Weights of a small text-conditioned image flow-matching model: 16700 steps.
Rows from block 5 of the denoiser of a small text-conditioned image flow-matching model, named by matrix and row number. Rows with one number belong to one channel. Each number is 500 + 40 x the weight over its row's rms, rounded and kept within 0 to 999. All counts start at 0. Numbers have three digits each.
After each channel's rows are labels from the 100 images, of 14848 (inputs lightly noised), where the channel reaches its highest value: "responds to" is what is common among them. Only what is clearly more common there than usual is listed. The data: photos with spoken descriptions (Open Images, Localized Narratives). In brackets: how many of the 100.
# convs0: first 3x3 conv (model.mid.0.convs.0.weight, 256x256x3x3, each kernel summed), inputs 128-191
# convs1: second 3x3 conv (model.mid.0.convs.1.weight, 256x256x3x3, transposed, each kernel summed), outputs 128-191

convs0.62:516530484467433527423489468466448508480562490505586482486471571519445507469491543606461475516537498491473507463525495592430545456543493504430466490500464556530408529520478440507462556466533501
convs1.62:495518540549518530520506554515514533523421465515433514476501392478474548432502477381511522486537488527488452496522492477507523557452517539504483498468480444448450525484488618402580470478433478
responds to: text has "grass" (33)

convs0.84:549523432481466498469528441491526496443476490519428492456525452463493515479462525452496496464506452473505412489481577399493487476473399503554522524501491505468423496519505516501443478468477515
convs1.84:497479550556531451561511532494579503542507517447515469543447478490501491507545498519485519555505532484509588487488435585516533542526571494508507463542549487543523510518472466488516554536480552
responds to: text has "people" (50)

convs0.19:442503477494502457431508575486507528493475552545503514514512506492610488479470531520444484396554533470527507506467444518512472441529527595531453528476439537529526467534553508439467518558456499
convs1.19:549519487493527533582498455546505424491510427455442478508419473492439501552531494482596539550463466465479472493534547529435562495488527419493546468485572469422476542465508521495465518469517518
responds to: text has "standing" (49); text has "holding" (37); text has "black" (28)

convs0.253:544494544486510444413554427417516486489416459427479531530416447501531461494429512533477447439437462489525467492429534463507516507507486553454490529508570529473519489481485499509520474482494479
convs1.253:494476464498509495597488523577538495524533530493486505484522508490511519491566451491503526522516583517490532434600431588516481483485574453554518459500390522572516522531558449435483521500479536
responds to: text has "people" (48)

convs0.179:469496528521596527448401446499476461479450544454522506538593507487499466544536484488467466479398486493436545519552413457496477525506484452608490448527515507533459491447542457450492550482472485
convs1.179:463530456456500527542521494459470469508516476477495463450414541527517514447449482531553628465473502430520480517444563512431544645506470478435494487527500547523486566470500469510415507487504491
responds to: text has "wearing" (29)

convs0.88:493456515576505486491463495567533512532468513533501498486437459621475508508542486494468457515459524490443433449496512411559537514493546452619510479527489462512510489456490488463491480472497609
convs1.88:502540526462451473506613509365542479480557530487541493503495514487504486465485526573579547457501515483569566499546495585455430465486461531478497549542505490434450463575509477506466523501484384
responds to: text has "people" (51)

convs0.95:457493525552470524509493474485504526514448419530592502550434469560461486538515483571465484489511492508494405551486488528589584525502440521477531503453597461522538508463428563522569617492462487
convs1.95:549447537525487472456489533459547425491544558532482472487501444534506500471520508476510546469539490516490585396505479494441491507545541497568439533494399505455515511526580445530436435507494532
responds to: text has "people" (62); text has "standing" (58); text has "sitting" (41); text has "holding" (37)

convs0.200:535483442498518516439397463560513497569430503508524462523536493510493541515536486497537477409563556403416493453457516528475464509491444469467485497475442457452521517517544690576462497478461478
convs1.200:547551525476448491506489513502421504447547493514480530461503522495520501466524510502498530551442447573570508472510536468424464462493553527488490514474521513462532516470499417444527471517551529
responds to: text has "buildings" (29)

convs0.237:521478509543565473552470498464569489492460484490452533524512546589460421469471550544469467578443428515503497504524480572518494510577527465438534478492527516521524516511514526465465554494501502
convs1.237:473569511472459533483536496490400530524530476484553462462465458529534554511524468489532531442518596461455543468510509449504533500492493575539484521497456438424502463500479418533509443484526477
responds to: text has "wall" (54); text has "holding" (39); text has "man" (29)

convs0.77:483550540484474466509453568538505558477496512487545462519540520471516503517403507510507498495505537559522473457426489506431455501502519538559515536499501423550478492457585495499472471502461446
convs1.77:494488478546562487489500434475465473506526449487449550547465472541501497517522518433551484481496490488536599515562546496538511500522483480489538414485480574447522507545491486482533505519533519
responds to: text has "black" (31); text has "white" (31)

convs0.47:507523497524520485520476446468560548526528455475582515542554502541499553471483503519464512504500468515477500462440515410478463588460493514521518499461430494489522556479532581491518487507538598
convs1.47:493526537456489467476446545537429453480419552533420441490495544537508479445507503516526545482502437553539471504544535602479541422493532540498482543472539516545499469490436438476491415511481413
responds to: text has "wall" (49); text has "sitting" (35); text has "table" (32); text has "chairs" (28)

convs0.15:485518531495468478478515558478484521483469488498490532537493566443531496450529506582451538456517480529532496513499554534457448431477441502495507538540599508504562502469506567519466497505460509
convs1.15:506504505493539549491476397521517488531534525476478503488463464499460518530471501443568431603475512471496545505546437448548532480461541514516486442492383502462520514514474489503499529540522460
responds to: text has "woman" (25)

convs0.79:498528448503488482500530450467500477478509430553491520496549410418508496538497474443421515516519526554481429495478472413538443513560463515481519485461496458500476532510373432439452466492508528
convs1.79:472487536494531508435491542498456494507474472490504490525534505575487541448488501540567563481562481419483523582464524569450475528469540495501460509493497502490536504481642512464510534517456469
responds to: text has "wall" (40)

convs0.22:539534527519513541462457502459492506500487559541515526459432451509567535529475453524491484484567486425547506476486531479518450473454551566448506586472520532489462509565477526466482494506539482
convs1.22:489507469550446474568534546511463501466465508515540526522460553507460547531521530517551488490464471495523483527463372579492662500501504475483547507463515501505460532491480489496537495523485559
responds to: text has "trees" (56); text has "grass" (32)

convs0.160:476506538496530484471578511532527543537473530537527536476469531466495495520444554467510566488529529482526458513478505576509465430503566476456516468479438454502505497529540519495500486480548511
convs1.160:564465455509487489537422441430443504459564444472452491448539473489456547457533477503534440559513531532430555524608484375519512524453493511491489562530517527470569485469461532497533482470481461
responds to: text has "wall" (41)

convs0.243:533489555552502525495535593471494492504499436514558469496488532469539438448500460577547555470427488503538489543502515496505486487489599567510466515423521476497552512566551504584445504488412550
convs1.243:522497456460547497515509436542440495505497564508435546460518462454465579517472457480486418473597510527484500489516485517499505508528415440528470481584521465550439472483470490420522495452557392
responds to: text has "road" (25)

convs0.218:539491443456480471530455484531547482491446522497455488517500525491459522437532478447525504420496443498527509499421532549522491521463497508502587471517597483478475496499536514441514600458493462
convs1.218:418488555563484501551458541496503498453460469541557456441492478515508502556497547550514521483502541478531510538490405434503487457517497526446466519553390518552554515553439562540526407495480553
responds to: text has "wearing" (31); text has "woman" (30)

convs0.6:470577511479493560484483535431567526459479486535442575539508528423467494488574517501461467450494469468486454462437399534514569503446526443477524501455430495464477518534523519541516518524553508
convs1.6:520520537491502444525524497548442472532558458508509469505532513587556488488470531517559522611459469510543533464515617462506449487560499511530519526527542467565482512474442476493503510486466504
responds to: text has "building" (25)

convs0.197:495495515596495554527570452526469486530533444450434572575513535499524475491572507469494471500511520586472518460501527458458546472511514512481491506483501498502516538501486541629496516523474483
convs1.197:495501507444536438493446522530581525471454544503546456435500507473513517530488493481568539553443478411577540520484482540527463546529514480505552487496499489522499490495550443434460472518535534
responds to: text has "trees" (63); text has "sky" (62); text has "grass" (27)

convs0.236:520478460505518505540543495545408418491532571475503489523456522516537518492543483579505491509581448517451480486460511570420460463450503555460473531514537506472503469456515478443497486509464439
convs1.236:524500545542516494502470529473566560523486530535523542464551486488589469544443511488517525517458519434508522568509515430560483514551484463533532429471509481548539530497539511491516512540543540
responds to: text has "sky" (53)

convs0.208:505463519422479458506540548473443512506485476456508530489536536468648546474458546469481509497487498499542561494528476433486514548464476541512489440504522468499515526533485500529570496557467512
convs1.208:456567508479507546532531437507500448549524485503436524526458506544460422525525517495514513454486533506385483550516548526475554507503535460512474505423482560588488497483514481467484460463586491
responds to: text has "wearing" (42); text has "man" (37); text has "woman" (32)

convs0.164:496474471441502499411493488477511549475469518496544427457523509480456474554565555494469516498515502493472543522521557516554511523461480505463442440476457444457478465502422525514522530553540441
convs1.164:537517481527485569550504513520473482458536447501503568450547472538537518471424492546539457503454582466524450534504418436421485494526501449493501513541566494533542512462583508471443531487465491
responds to: text has "trees" (62)

convs0.26:531496497465458533532549516460471538484498481445517609506538503499443561422505468477491486434572490519451496537506461468546470549477420471477492486455436483435501546514395476571481474414426489
convs1.26:559481494552475482512486485451424527500481482531442428491451497499507490532493509528499477536479488496503440570505554575506452427485550447496459519460527517570508527492511530358522547511561461
responds to: text has "standing" (51); text has "wearing" (33); text has "man" (29)

convs0.45:523521510479472543492488501547476513539530596536479516484413505563481512546542515436489433512498509444442587507496571549513562396494536489514529539529499499533561492452470473428506492441507518
convs1.45:508427489529466487479503434441552478476500461459525490500492525496473527465467466581543534464489498457562560520439449417468395548485478470500483446560541505495437533558507516580483502542524540
responds to: text has "people" (50)

convs0.166:479473463454510486529470474460477483462488509405504452393506479493541540447481438509550432448482522538466450537518435473535461507549488471529506518532477421515476518453500465465491459445512546
convs1.166:489545502472415517513574498464520502530531484485527480604424549532445449504482482528476558473491471468534525591503546486500474456465485492574450488498508619434545551501490417540514506504469466
responds to: text has "standing" (47); text has "holding" (43); text has "wall" (43); text has "man" (34)

convs0.220:559527454518492457470485478514454476502539461538484472549495441558468573568483494508505508543490518543500578481461553533540571492610472446509519542450555518493542507537531467512472470496477512
convs1.220:524483525496536405500516505476526487570475498492497439489451513426521432482552535563491532526536511446542458494555504459485458504483514536533480473551494518522489505482432536435502506515531450
responds to: text has "sky" (56)

convs0.219:475500521450478578533388486514570524439509501505462497495540533434451464525481506478482574502454491491490438501558484436478469523527549501489500471479470526547543472493509482593465502517480521
convs1.219:533549518479542418478615519507513486553501450531546496512495502453483530536531476482498464470557555458492564568505533522530500531516495511525565543554503528450480506497522550443561480435477504
responds to: text has "grass" (26)

convs0.138:456476516439525489470494409500560499461439448517461540489530496442439511504435468533509479456456544571487476566483468518552562564468498485479520448462514532465524524519472431582496564503402537
convs1.138:538495434462470554489560520502451487480469473494513502451518529473576506489458495458475554482558525500446498472503465474496413536501452490521475473470454475561465545506538497416459482512555481
responds to: text has "standing" (50); text has "people" (46)

convs0.59:481445441495551444555492540617593460510486488478499447529529489493445536524472491522504447481509503605557548532501554578523492557446551496494579471515522458446482461462467474531529485455502495
convs1.59:479565504552428509472510485468416481482489533511575522501393491533542476500495488559477539539469509491481430493480495425503444464514412477493493509494574517539555531543484471408450496569456470
responds to: text has "food" (26)

convs0.104:555518528438466575575479550519453512496542581452537458438570512514477491459486475476547530513443436492500474448541455441424590494530510476531550561483500509467498448471634473567520539497494479
convs1.104:524512486535519483493511438499620507497459409534425492540390524465510485543503554537502492425576569473506554537481523488564407444496543533540500469499474481509464576493400549454531478506500519
responds to: text has "grass" (29)

convs0.158:411486495450450499535524454477566478467417450528513524513509529453534496417510445472504544487475505515461461551498454518557473509525486541483469471485492464513494582481494473593503480514563563
convs1.158:593512495542551526470526516539484526521518494434487534535534506528428539615474492486537509447476499433524531491523519487468516514505482501504562473546510569509507472523513472386439529462460468
responds to: text has "holding" (37); text has "two" (28)

convs0.118:497555514494484547456545503527444487534469457525487446480453489524613546555483475465518533485476549479551427517470534458475533451492518468599557500495498510445504516530494483448568480514454568
convs1.118:535530444523507426546487469476496493494510483482516500478524485520478499556524511502496442516503503443458508517548528468495441469564474471518466482500442482556460412490441465545464534571539537
responds to: text has "people" (55); text has "sitting" (33)

convs0.168:514542513550484489455476481474484526475506537529563472548430505507495484558493468501449522473524477499516551587432467529446447393591622456519450502450533589522449497475478515499437466515548456
convs1.168:497458558454471494554507503538454528494492435484461539516569446506524465476471508497527516511530527460474472405532563521575560554382384534505526509541503470485506512506558491500487521513488527
responds to: text has "sky" (59)

convs0.94:457459398490485506539483541422472513519500470481493490485530482477490497479483476470510478521434532477539454519470462502552473504444463534535536494431516551462562520487439466504489603455460461
convs1.94:473559497514466509495599496515480545467486490508424534531483481574475469516521542490447538498509538503456535493532453454478577527582489498543480474533481508490466525435513454547512465579505511
responds to: text has "man" (38); text has "wearing" (36); text has "front" (28); text has "woman" (27)

convs0.80:538544445540499486426448502443503489525537490527522496496465459470472446520501512521486479483469576583495514426551500499429389481499521523541405449500508452502440510509523420480496555455517395
convs1.80:513420558444505501555499482550529514471477555494502468511525526509520524528516494495512506521527433491496504524429470443583539459459467482505550513437563490513481441501453567487537461464482592
responds to: text has "food" (27)

convs0.63:500536572462428542482500473448465457509531559472537494547507496522483433498555462496507559470521497445479537446521472520496444551433498595463512478528454604424568504517414509490522503518509478
convs1.63:493442448510533422496523517556504506468462429537534512487529533532516528500494572527535485510501492565515443539482526423487556473489483457451510560510519351557439512527574492581476547482469455
responds to: text has "people" (47); text has "sitting" (34)

convs0.211:448492478509458573499472515467489490481528585423492458489478522525445445479512531491457515444519532523529492462483529533441467494544458443394477491503514506444493552522463596498567526562559502
convs1.211:558478543497530459460485562576455476464474455560570528496551465455542569458524495525472484539555470474509425529539466519520503433481516512470504526538514400546493418493504512468483475451428502
responds to: text has "sky" (53); text has "buildings" (38); text has "building" (33)