{
  "text_encoder_activation": "relu",
  "norm": "layernorm",
  "widths": [64, 128, 256],
  "init": "lecun_normal",
  "residual_init": "none",
  "optimizer": "muon",
  "muon_scale": "match_rms_adamw"
}
Rows from block 3 of the denoiser of a small text-conditioned image flow-matching model, named by matrix and row number. Rows with one number belong to one channel. Each number is 500 + 50 x the weight over its row's rms, rounded and kept within 0 to 999. All counts start at 0. Numbers have three digits each.
After each channel's rows are labels from the 100 images, of 14848 (inputs lightly noised), where the channel reaches its highest value: "peak at" is the part of the image that holds the peak. Only what is clearly more common there than usual is listed. The data: photos with spoken descriptions (Open Images, Localized Narratives). In brackets: how many of the 100, against the usual share in percent.
# convs0: first 3x3 conv (model.enc.1.1.convs.0.weight, 128x128x3x3, each kernel summed), inputs 64-127
# convs1: second 3x3 conv (model.enc.1.1.convs.1.weight, 128x128x3x3, transposed, each kernel summed), outputs 64-127

convs0.0:424572504477513463589467490552420444543535567471507547548570565467479546541494511539555479466506493491475454425469547447737513572514491510472414581418456425513562487480561475551507549524423527
convs1.0:493464427573517380453547571561553525524419427550392536529481504497535552425436442498421403487545487599500524550501419432488548471575414437541569489487430538475468503555579481488515490577627520
peak at: bottom left (48 vs 9.8); bottom right (33 vs 9.8)

convs0.49:542556440563526453510463587450462444439525570517537528527523406536512485514426527485505539601447560548516453449525490453655421389548431512579507490508476460514546639468563502540460509520524582
convs1.49:502538557475613498426548443421550499497399466526601560470505482501484435523591524492455546478506510513504508567532579545551512589479542522526458500483627474509438419522419497518513367387556523
peak at: middle left (49 vs 11.7)

convs0.59:538546541527558485525495434486458405446550527657516505462490460446544574493488559459489506455472531504457531477567516459279449462497492555595462515394497450475565495486527460487535504457496467
convs1.59:593509549514523552454554487597424532442475408597459503468548482479550450541497590438484501456505546536497518442483506492634519508450437416482518451568376516511505484496443509506447434505439444
peak at: middle left (34 vs 11.7)

convs0.15:548562508539437550404515467437456484527542454595501418437539506545613591370449641446472495577571480558468495495515423465486481474512485497438553477484479473533476478504485525520568467492455468
convs1.15:416496529480532476569479458450553405453525520447478484593495488529450414559520411477503473469473500409563575495530491615504456494523538497458399559487500532490489523486472495571417544420528493
peak at: bottom centre (35 vs 11.7); bottom right (27 vs 9.8)

convs0.80:489446528565518521556526498529488465355544520574414506500532506460594414522445474386549486459440528415531406552464523503332542465488537546495533448496426511481551525494470495482519482538555382
convs1.80:504513507550535453466505525481537559519459506665550495551456442445445432463484578543495417535496534562525558431570492462624445440472495413497508547424535468518489553493524467513547492513432437
peak at: middle right (34 vs 11.7); bottom right (31 vs 9.8)

convs0.120:537446606542472448455509459547487618463499522521503538504482473475457484506460585584517501535448496491495450602477465491388480557550498531502547543571515494514453489536500470500625540400412462
convs1.120:454537507439519546612522546472519437560493397596546495511534529480547556543517446570497451488562537550538530367482484509582575510474473533592472458429512478546414466493456463524476524521546548
peak at: top centre (38 vs 11.7)

convs0.95:511517492499484565427427564603499470484553544457549473494577512549445537437522479574549484488550558488474461461465401504453493455462517333556527492418616467491472471542511564574542517478451543
convs1.95:457476463569527458538518508458509582481400509550451525543483579493599489547517512517481617530440534421501492506536472526543424461503395441462500532550454589581539464488582504485531453510471495
peak at: top left (41 vs 9.8)

convs0.70:495481426467479526464457502448570581497468442540347457496542513481578498549523544513538573492479473528436546578476504487592532585480573460469518447406551600426491484533482547480493504474480476
convs1.70:526501499486382494521533455532508513490550523513547429594494543478462550469480456557497506447507543441530549477558533391457449484470420504485517499551475519526400463559565498561525486533444477
peak at: top left (54 vs 9.8); top right (26 vs 9.8)

convs0.41:466597496437529458526441536560489509525559476547413624580522512522437461419642521489428496545564600552499575539569445532565499479500459448504441580469493553515411545532474495542467564481482563
convs1.41:524513505539498518476467451456534509591369427495578566541449600479491484601553546559562500494489472511518374415507445367507468486590503433499503469556561443445489495484488471496435564470435487
peak at: top centre (28 vs 11.7)

convs0.78:513447427578419507469479479513462395561496514439305388431509532462437552441429350551400509517508502566467452484492588490524532543528483458486516529490436483488433450489488518438562448551587506
convs1.78:486584526523556481536558452498565480446575550510529446606470403533519430483487573448559528457503484539509565566581504516459393501467553527525450498436506513551576478501483425637554481517425372
peak at: bottom left (29 vs 9.8)

convs0.47:624500475427488442481524475538460533551484544452497517534526534397480549495578561377576506452437460517436527453519437494348428477447433442469442504484497436538467500501477489559590605601531432
convs1.47:480494432561479513496474484521444444443519448473575521523521522614531500604558631455525567491372496464527497499485514549479547487546547578467549528488469609472473496444465540483521453407548461
peak at: bottom left (29 vs 9.8)

convs0.127:480571457466554530568520487540455442444497523485536500481459538515510461489526483550542486490506471480491517549594546505570506520491498451473475534537514498546502381603407543480542443526472392
convs1.127:448460516434477527484490499477535456559515412442482514442521551578477550480502534469440379495456453616583415465485476566491549478512582487389528516456449519381445593466582492541492564417533550
peak at: bottom left (25 vs 9.8)

convs0.7:522525434553536499432461537448577470545440595538527427532499467515553591512496514416559494549447563535527475467462450444569479492474438410488372548500478477485492484511468489567506537529528478
convs1.7:552491465436492508499569513510357458400481448496460488488532478431587440426477518556509481527531506435456509468523527550513424485501484580385484461493522484493426552462522421452568432497492542
peak at: bottom right (26 vs 9.8)

convs0.57:456464466522517551562448507516467596510501435388486466504390464487562567429603522466483512583479457514511472513510596566578514457511456474474425524496444550432469451535552535395490545521541440
convs1.57:492614452497519547519539499551537408443466552549480433413550445557500554499448490437534559497442578495519493482526453534443430606471533457492472442480437429426511453450480471494561465493493570
peak at: top right (35 vs 9.8)

convs0.117:553540590508534525462502438522436445485532465536540523504483440478458508586505537400458466538451486464483484482514467467452435466499492497463471547511518559481462476445560537505489531555545554
convs1.117:403498467515524453525481550492509507546461542419465532461535474482535501448493486432496471452467522474452606481594557542498629465600508509576396453530486547495550544416501546486526512494415480
peak at: middle right (28 vs 11.7)

convs0.112:412536484448536497467461551548524478466380480470526483546548526475437576492473420526570471496469504508487445463541412504449555452513501504542574574507508488521472465526426509503506484523405509
convs1.112:521444568504503542492525511504535497499581504542517524530507534493571490499451501445440499486458578537552593437421596431546474499458505607473514447446466554494421581459527527504577519471583466
peak at: top left (42 vs 9.8)

convs0.30:489539491560447502494441460441606446497508577497542418493470524484529541480393445509495503475437546480492527405507504500576590499434585434478465456581521473487584491484529523509448457488464463
convs1.30:542491529387515470551555539534444532559487502489494538557517570502420466489520484545546507486516439512548545589498490460502553579501400535479448486497456414502436487494480520456530526542551517
peak at: top centre (46 vs 11.7)

convs0.38:363526496521451455398481515320530501484543522466400501528512475495453516536502426531455492349605516546486528562453592626592523519552450489494605431617453532484478434469506539479464416557579541
convs1.38:512501571547576534576458482581527463479586486570515487493546550594568460508467490518555448434448490504463425481471355352480500529542535545520398470562496448552514565475558541561531432453549536
peak at: bottom right (25 vs 9.8)

convs0.104:505542473506441478622590498498525484520476480517478578487498467463473508527497562495571502540525541545578475434525448511196502510411450429489508493528489524597549458531444528502517403520500405
convs1.104:550427492531540558343430531515522506528456474478469521503523513567544514427479412540551543529480541498452492544450616513515545497618434399492468527458511501523531459516593432508437550568486527
peak at: bottom left (25 vs 9.8)

convs0.22:427506672461509459470522492506459473513519498513561467475494520502507466514489514441517468510519503525491479464560465497569473481521465508555668514646497517506480508506511492465522548256269538
convs1.22:489475423532504531480458467478504564519476513470509517517505578515618543469497587487451536449572508516479562569477563513463491483440541529439597471389510520513513539431366530543590456418573467
peak at: bottom centre (38 vs 11.7); bottom left (30 vs 9.8)

convs0.72:567542452507545515472540552592476469459476456538470542459486460566565455526509504559569556436450489476445419440550507428212508453527548378480496529527481582483500500528520534478525462541462421
convs1.72:501469552536459452504440466486538532432543574385476553563529494440476544506475615461508470544496583463527550533484472508405449468518449526440615490465486537406535498440501529452514495554551578
peak at: bottom right (28 vs 9.8)

convs0.94:562516497501450571468554539502461560588488512501522471534514496496564524467374537603496557445513516499513515535517470528493413449550419484464496488572586481479495564498465475509450474444583478
convs1.94:494530525478472451545460478452485460413447483494505524460533532458500551411451543461578454537506473528489493514484559559448629436442583536539530535444432554546516442541548536548519538556456512
peak at: bottom left (29 vs 9.8)

convs0.113:507458503507483503565550465528587515521467502562413500557540547488613462484514580482514488546441472458466495519522434423431494576471504493495456520484433405383517469378471453561482581422484485
convs1.113:551550498473523464491484492510465373488500509472495534531499424552408557532410509529512399456544468493597478515509503507545452510545503501438488499438570546539503506538468539541541542508477550
peak at: bottom left (32 vs 9.8)

convs0.28:511505502474519553518555435418489500484534560522491495545461488562513516458563473699482479522459510402480501486461487478422464540568487491426491544599498487495433525496504413534408482388501474
convs1.28:680509478475470525483429530472468481486555412531428519508545448440451538521479599482519505451438495512453554575530566559496486508466571479509526517408486511522497479539461406514448540521407364
peak at: bottom right (27 vs 9.8)

convs0.5:511498518496511528548493484526576508473482543500553471509536419477480478564442571473557455537450491446461560438511501577325461446485522584550450514441532557458439560555531455496500515525526447
convs1.5:525451447476464570446462450442397504471564479562474503444534513407552547481535474468538531476396488553576481466488442542594516496549530408479522510519395417494535538520474496504585517557558606
peak at: middle left (29 vs 11.7)

convs0.111:549496429562480509500535537491560666560559549463463453490585482547448466428494537562582590559542483510522524538602486548434606470511521491595535474499429505568439534506450507491573480461415571
convs1.111:440554530488549477552458523502539403492450467480589539556454553540557494462523591484509483512507526599451408552404498530502422553487553486499441528476581492439557519487512561547486586556568421
peak at: bottom centre (38 vs 11.7)

convs0.125:431576424472485352479454459538491516458572505475524501523501578473489546522431414533415528434518428534507563444477428419575493523477422554469570480561488631514484528423459561498322531548565494
convs1.125:517464509461552552540451525446507507460512492496476556511557570577459467542563558560537471440498534489543510476405467567535551535585494466538443544598523435475458547514511392462529441541516533
peak at: bottom centre (38 vs 11.7); bottom left (29 vs 9.8)

convs0.16:516418514490518550545520490453507545529554577519511439502548451631538535563517519493446522413486471450537691550499503344548535473472517472503496548473412447478442495488526512485487553475510586
convs1.16:481611507514455468481466541549542429474462549479524486501451541496446489424518535493530498473530486543443252437586494570506437548490568459436583454547474497547465541542493545532468482450546472
peak at: middle right (29 vs 11.7)

convs0.102:447502621564439499564468556499464555498521448440488514546403447470503405360485453634469586452466436564515533514485449438473520464467558549544572405501424549516676533524515562535401492490497528
convs1.102:501469560440555475447477470554550409552463532537513567529528513499528596572567574451507389517589474440568516456469490504577601518582405525530469565563489590463498466530465521510558449441475572
peak at: bottom right (43 vs 9.8)

convs0.44:486441560466454489520476550589528479573527485550394590501580543559445457489425370520506566517557515518468571400448506487581526475523483458561633410519543499482521497522556508543474455431415490
convs1.44:469582460521491477529462523472537462458481510402518451536458511478547512345500578458417457525478436499604508476512545433541434460440559484464450489427489477462481559428480566483551602422520528
peak at: bottom centre (34 vs 11.7)

convs0.32:552444536521483507411529503484453444476445500469454428464522519530581395530469501515586505501525523512475549508497525534507498466452524521502440539470536490442498525523575476526519513405594431
convs1.32:478490513508441564593423480548520521500573484524477471519478426496453514484472548576408487461333483479509480565501473462493414502499568395454471539481474448465456394551499474524471523550399547
peak at: top right (35 vs 9.8); middle right (35 vs 11.7)

convs0.67:421488509505504477469520520483571490510497441570518473501475466535542551365451430536540545538465475604463477492485487501488565494495525479545338570477511458493443490485491489442490421519622537
convs1.67:576444479502563497459512502532459455493492537434495536498504521520591487457579537511514478537471563394526486576497524411640433502500492496521539443507541523507470582526522559533497513614447470
peak at: top right (40 vs 9.8)

convs0.114:527510565506516494474470509432500444377508522523428497497479399516483499571537639414436508483508536466645476434425543512601482425586554490457544451513525413434384462480493533550530535464443481
convs1.114:506510543562581529540502497546514451498426498549509568461497434559447591516564466578551445484493420502408494538548477502505520494490357572587586487457580436537529519415382551548585538515511519
peak at: centre (47 vs 14.1)

convs0.90:501488436563432555435500492465452466540450511514411573469483531446500426530489519548435460503533424465599545436460519468510558411548622408572490358569519421478477511588536497405553445434536553
convs1.90:523477436476598475501467552507489444516421532567456505598540460565481488544458467469562452499539499555413442518479547519559425479485430503412513606435540483503510502520487529572569561506519473
peak at: centre (37 vs 14.1)

convs0.79:439565383502571474445485553448566469548502499553440516416448529506527533420454371537412428492562534481498505432481481481559524508510495579487550560451572545533489491442513519494494427572591522
convs1.79:476419566459505547650465524550414528458536563414498527557565475495504473494560504533576525559366511585559466507522477404483458468485548465471452484435537448418480533482509557496532474467468491
peak at: top centre (29 vs 11.7)

convs0.37:514520545526509507503563472464547505490486442486540471497517516502588480519527455560397469535612561466507524497476494529594468504490467549477514555582504564565501561389498425562376433517601508
convs1.37:409433474453469452493450485552475415415550549524525490467496471535440557505484520507542531395488481508551419558448503439518470516474558470433449487477483504482486442579575476458587465429434536
peak at: middle right (28 vs 11.7)

convs0.118:519477477487570579483477526521452538496530389425601556522540479547492497573572567514544488418489580477539504521534528446528478465483556543484519350470565516538511477506577534480510582493474549
convs1.118:495477526467449401494445382487493550509511567532545507492415496442512543429545517513476523522422485530455595423423543358510618527502408510595506509568458570435564425485499534478534470556470431
peak at: bottom right (31 vs 9.8)

convs0.39:578474428512519470544482481519504510400545468557458474564444456467460501561432548487436457482549479617538467467471546398594480550565515512543538435571543388536510479550490435484512500378541460
convs1.39:487501611504582527485449474411522460496492489560537486375585448501434433548523545522498493499526557525564535522508640528534490483441528462373520556438555433536483541454500488545493399518507471
peak at: centre (44 vs 14.1)

convs0.84:512501541444473513489530580547615495465443480486538593442487472508453566430514452452526541516339525471490507448487508519599456527613483501482586534506531535537439454481572502451428461494501508
convs1.84:555423478567458514483474500467564585589564479498519559570504499462497400531522531496455480535473512532490510524532483398529519509428590489403544498532412471491417571550451489560590493542404528
peak at: top left (31 vs 9.8)

convs0.85:517452581482525473518467518557538547525567591412532506468508494542487474567529497494471535534483442524550479545528516516614432494489495501447537555513528525411530518510450567507485533492524577
convs1.85:499558531526460566468588512437504435421523496594510519594505479491553607515484531512475507328531488447366501461517557468445565430457521524535515416510521483555472514433534421516561504549523461
peak at: top centre (28 vs 11.7)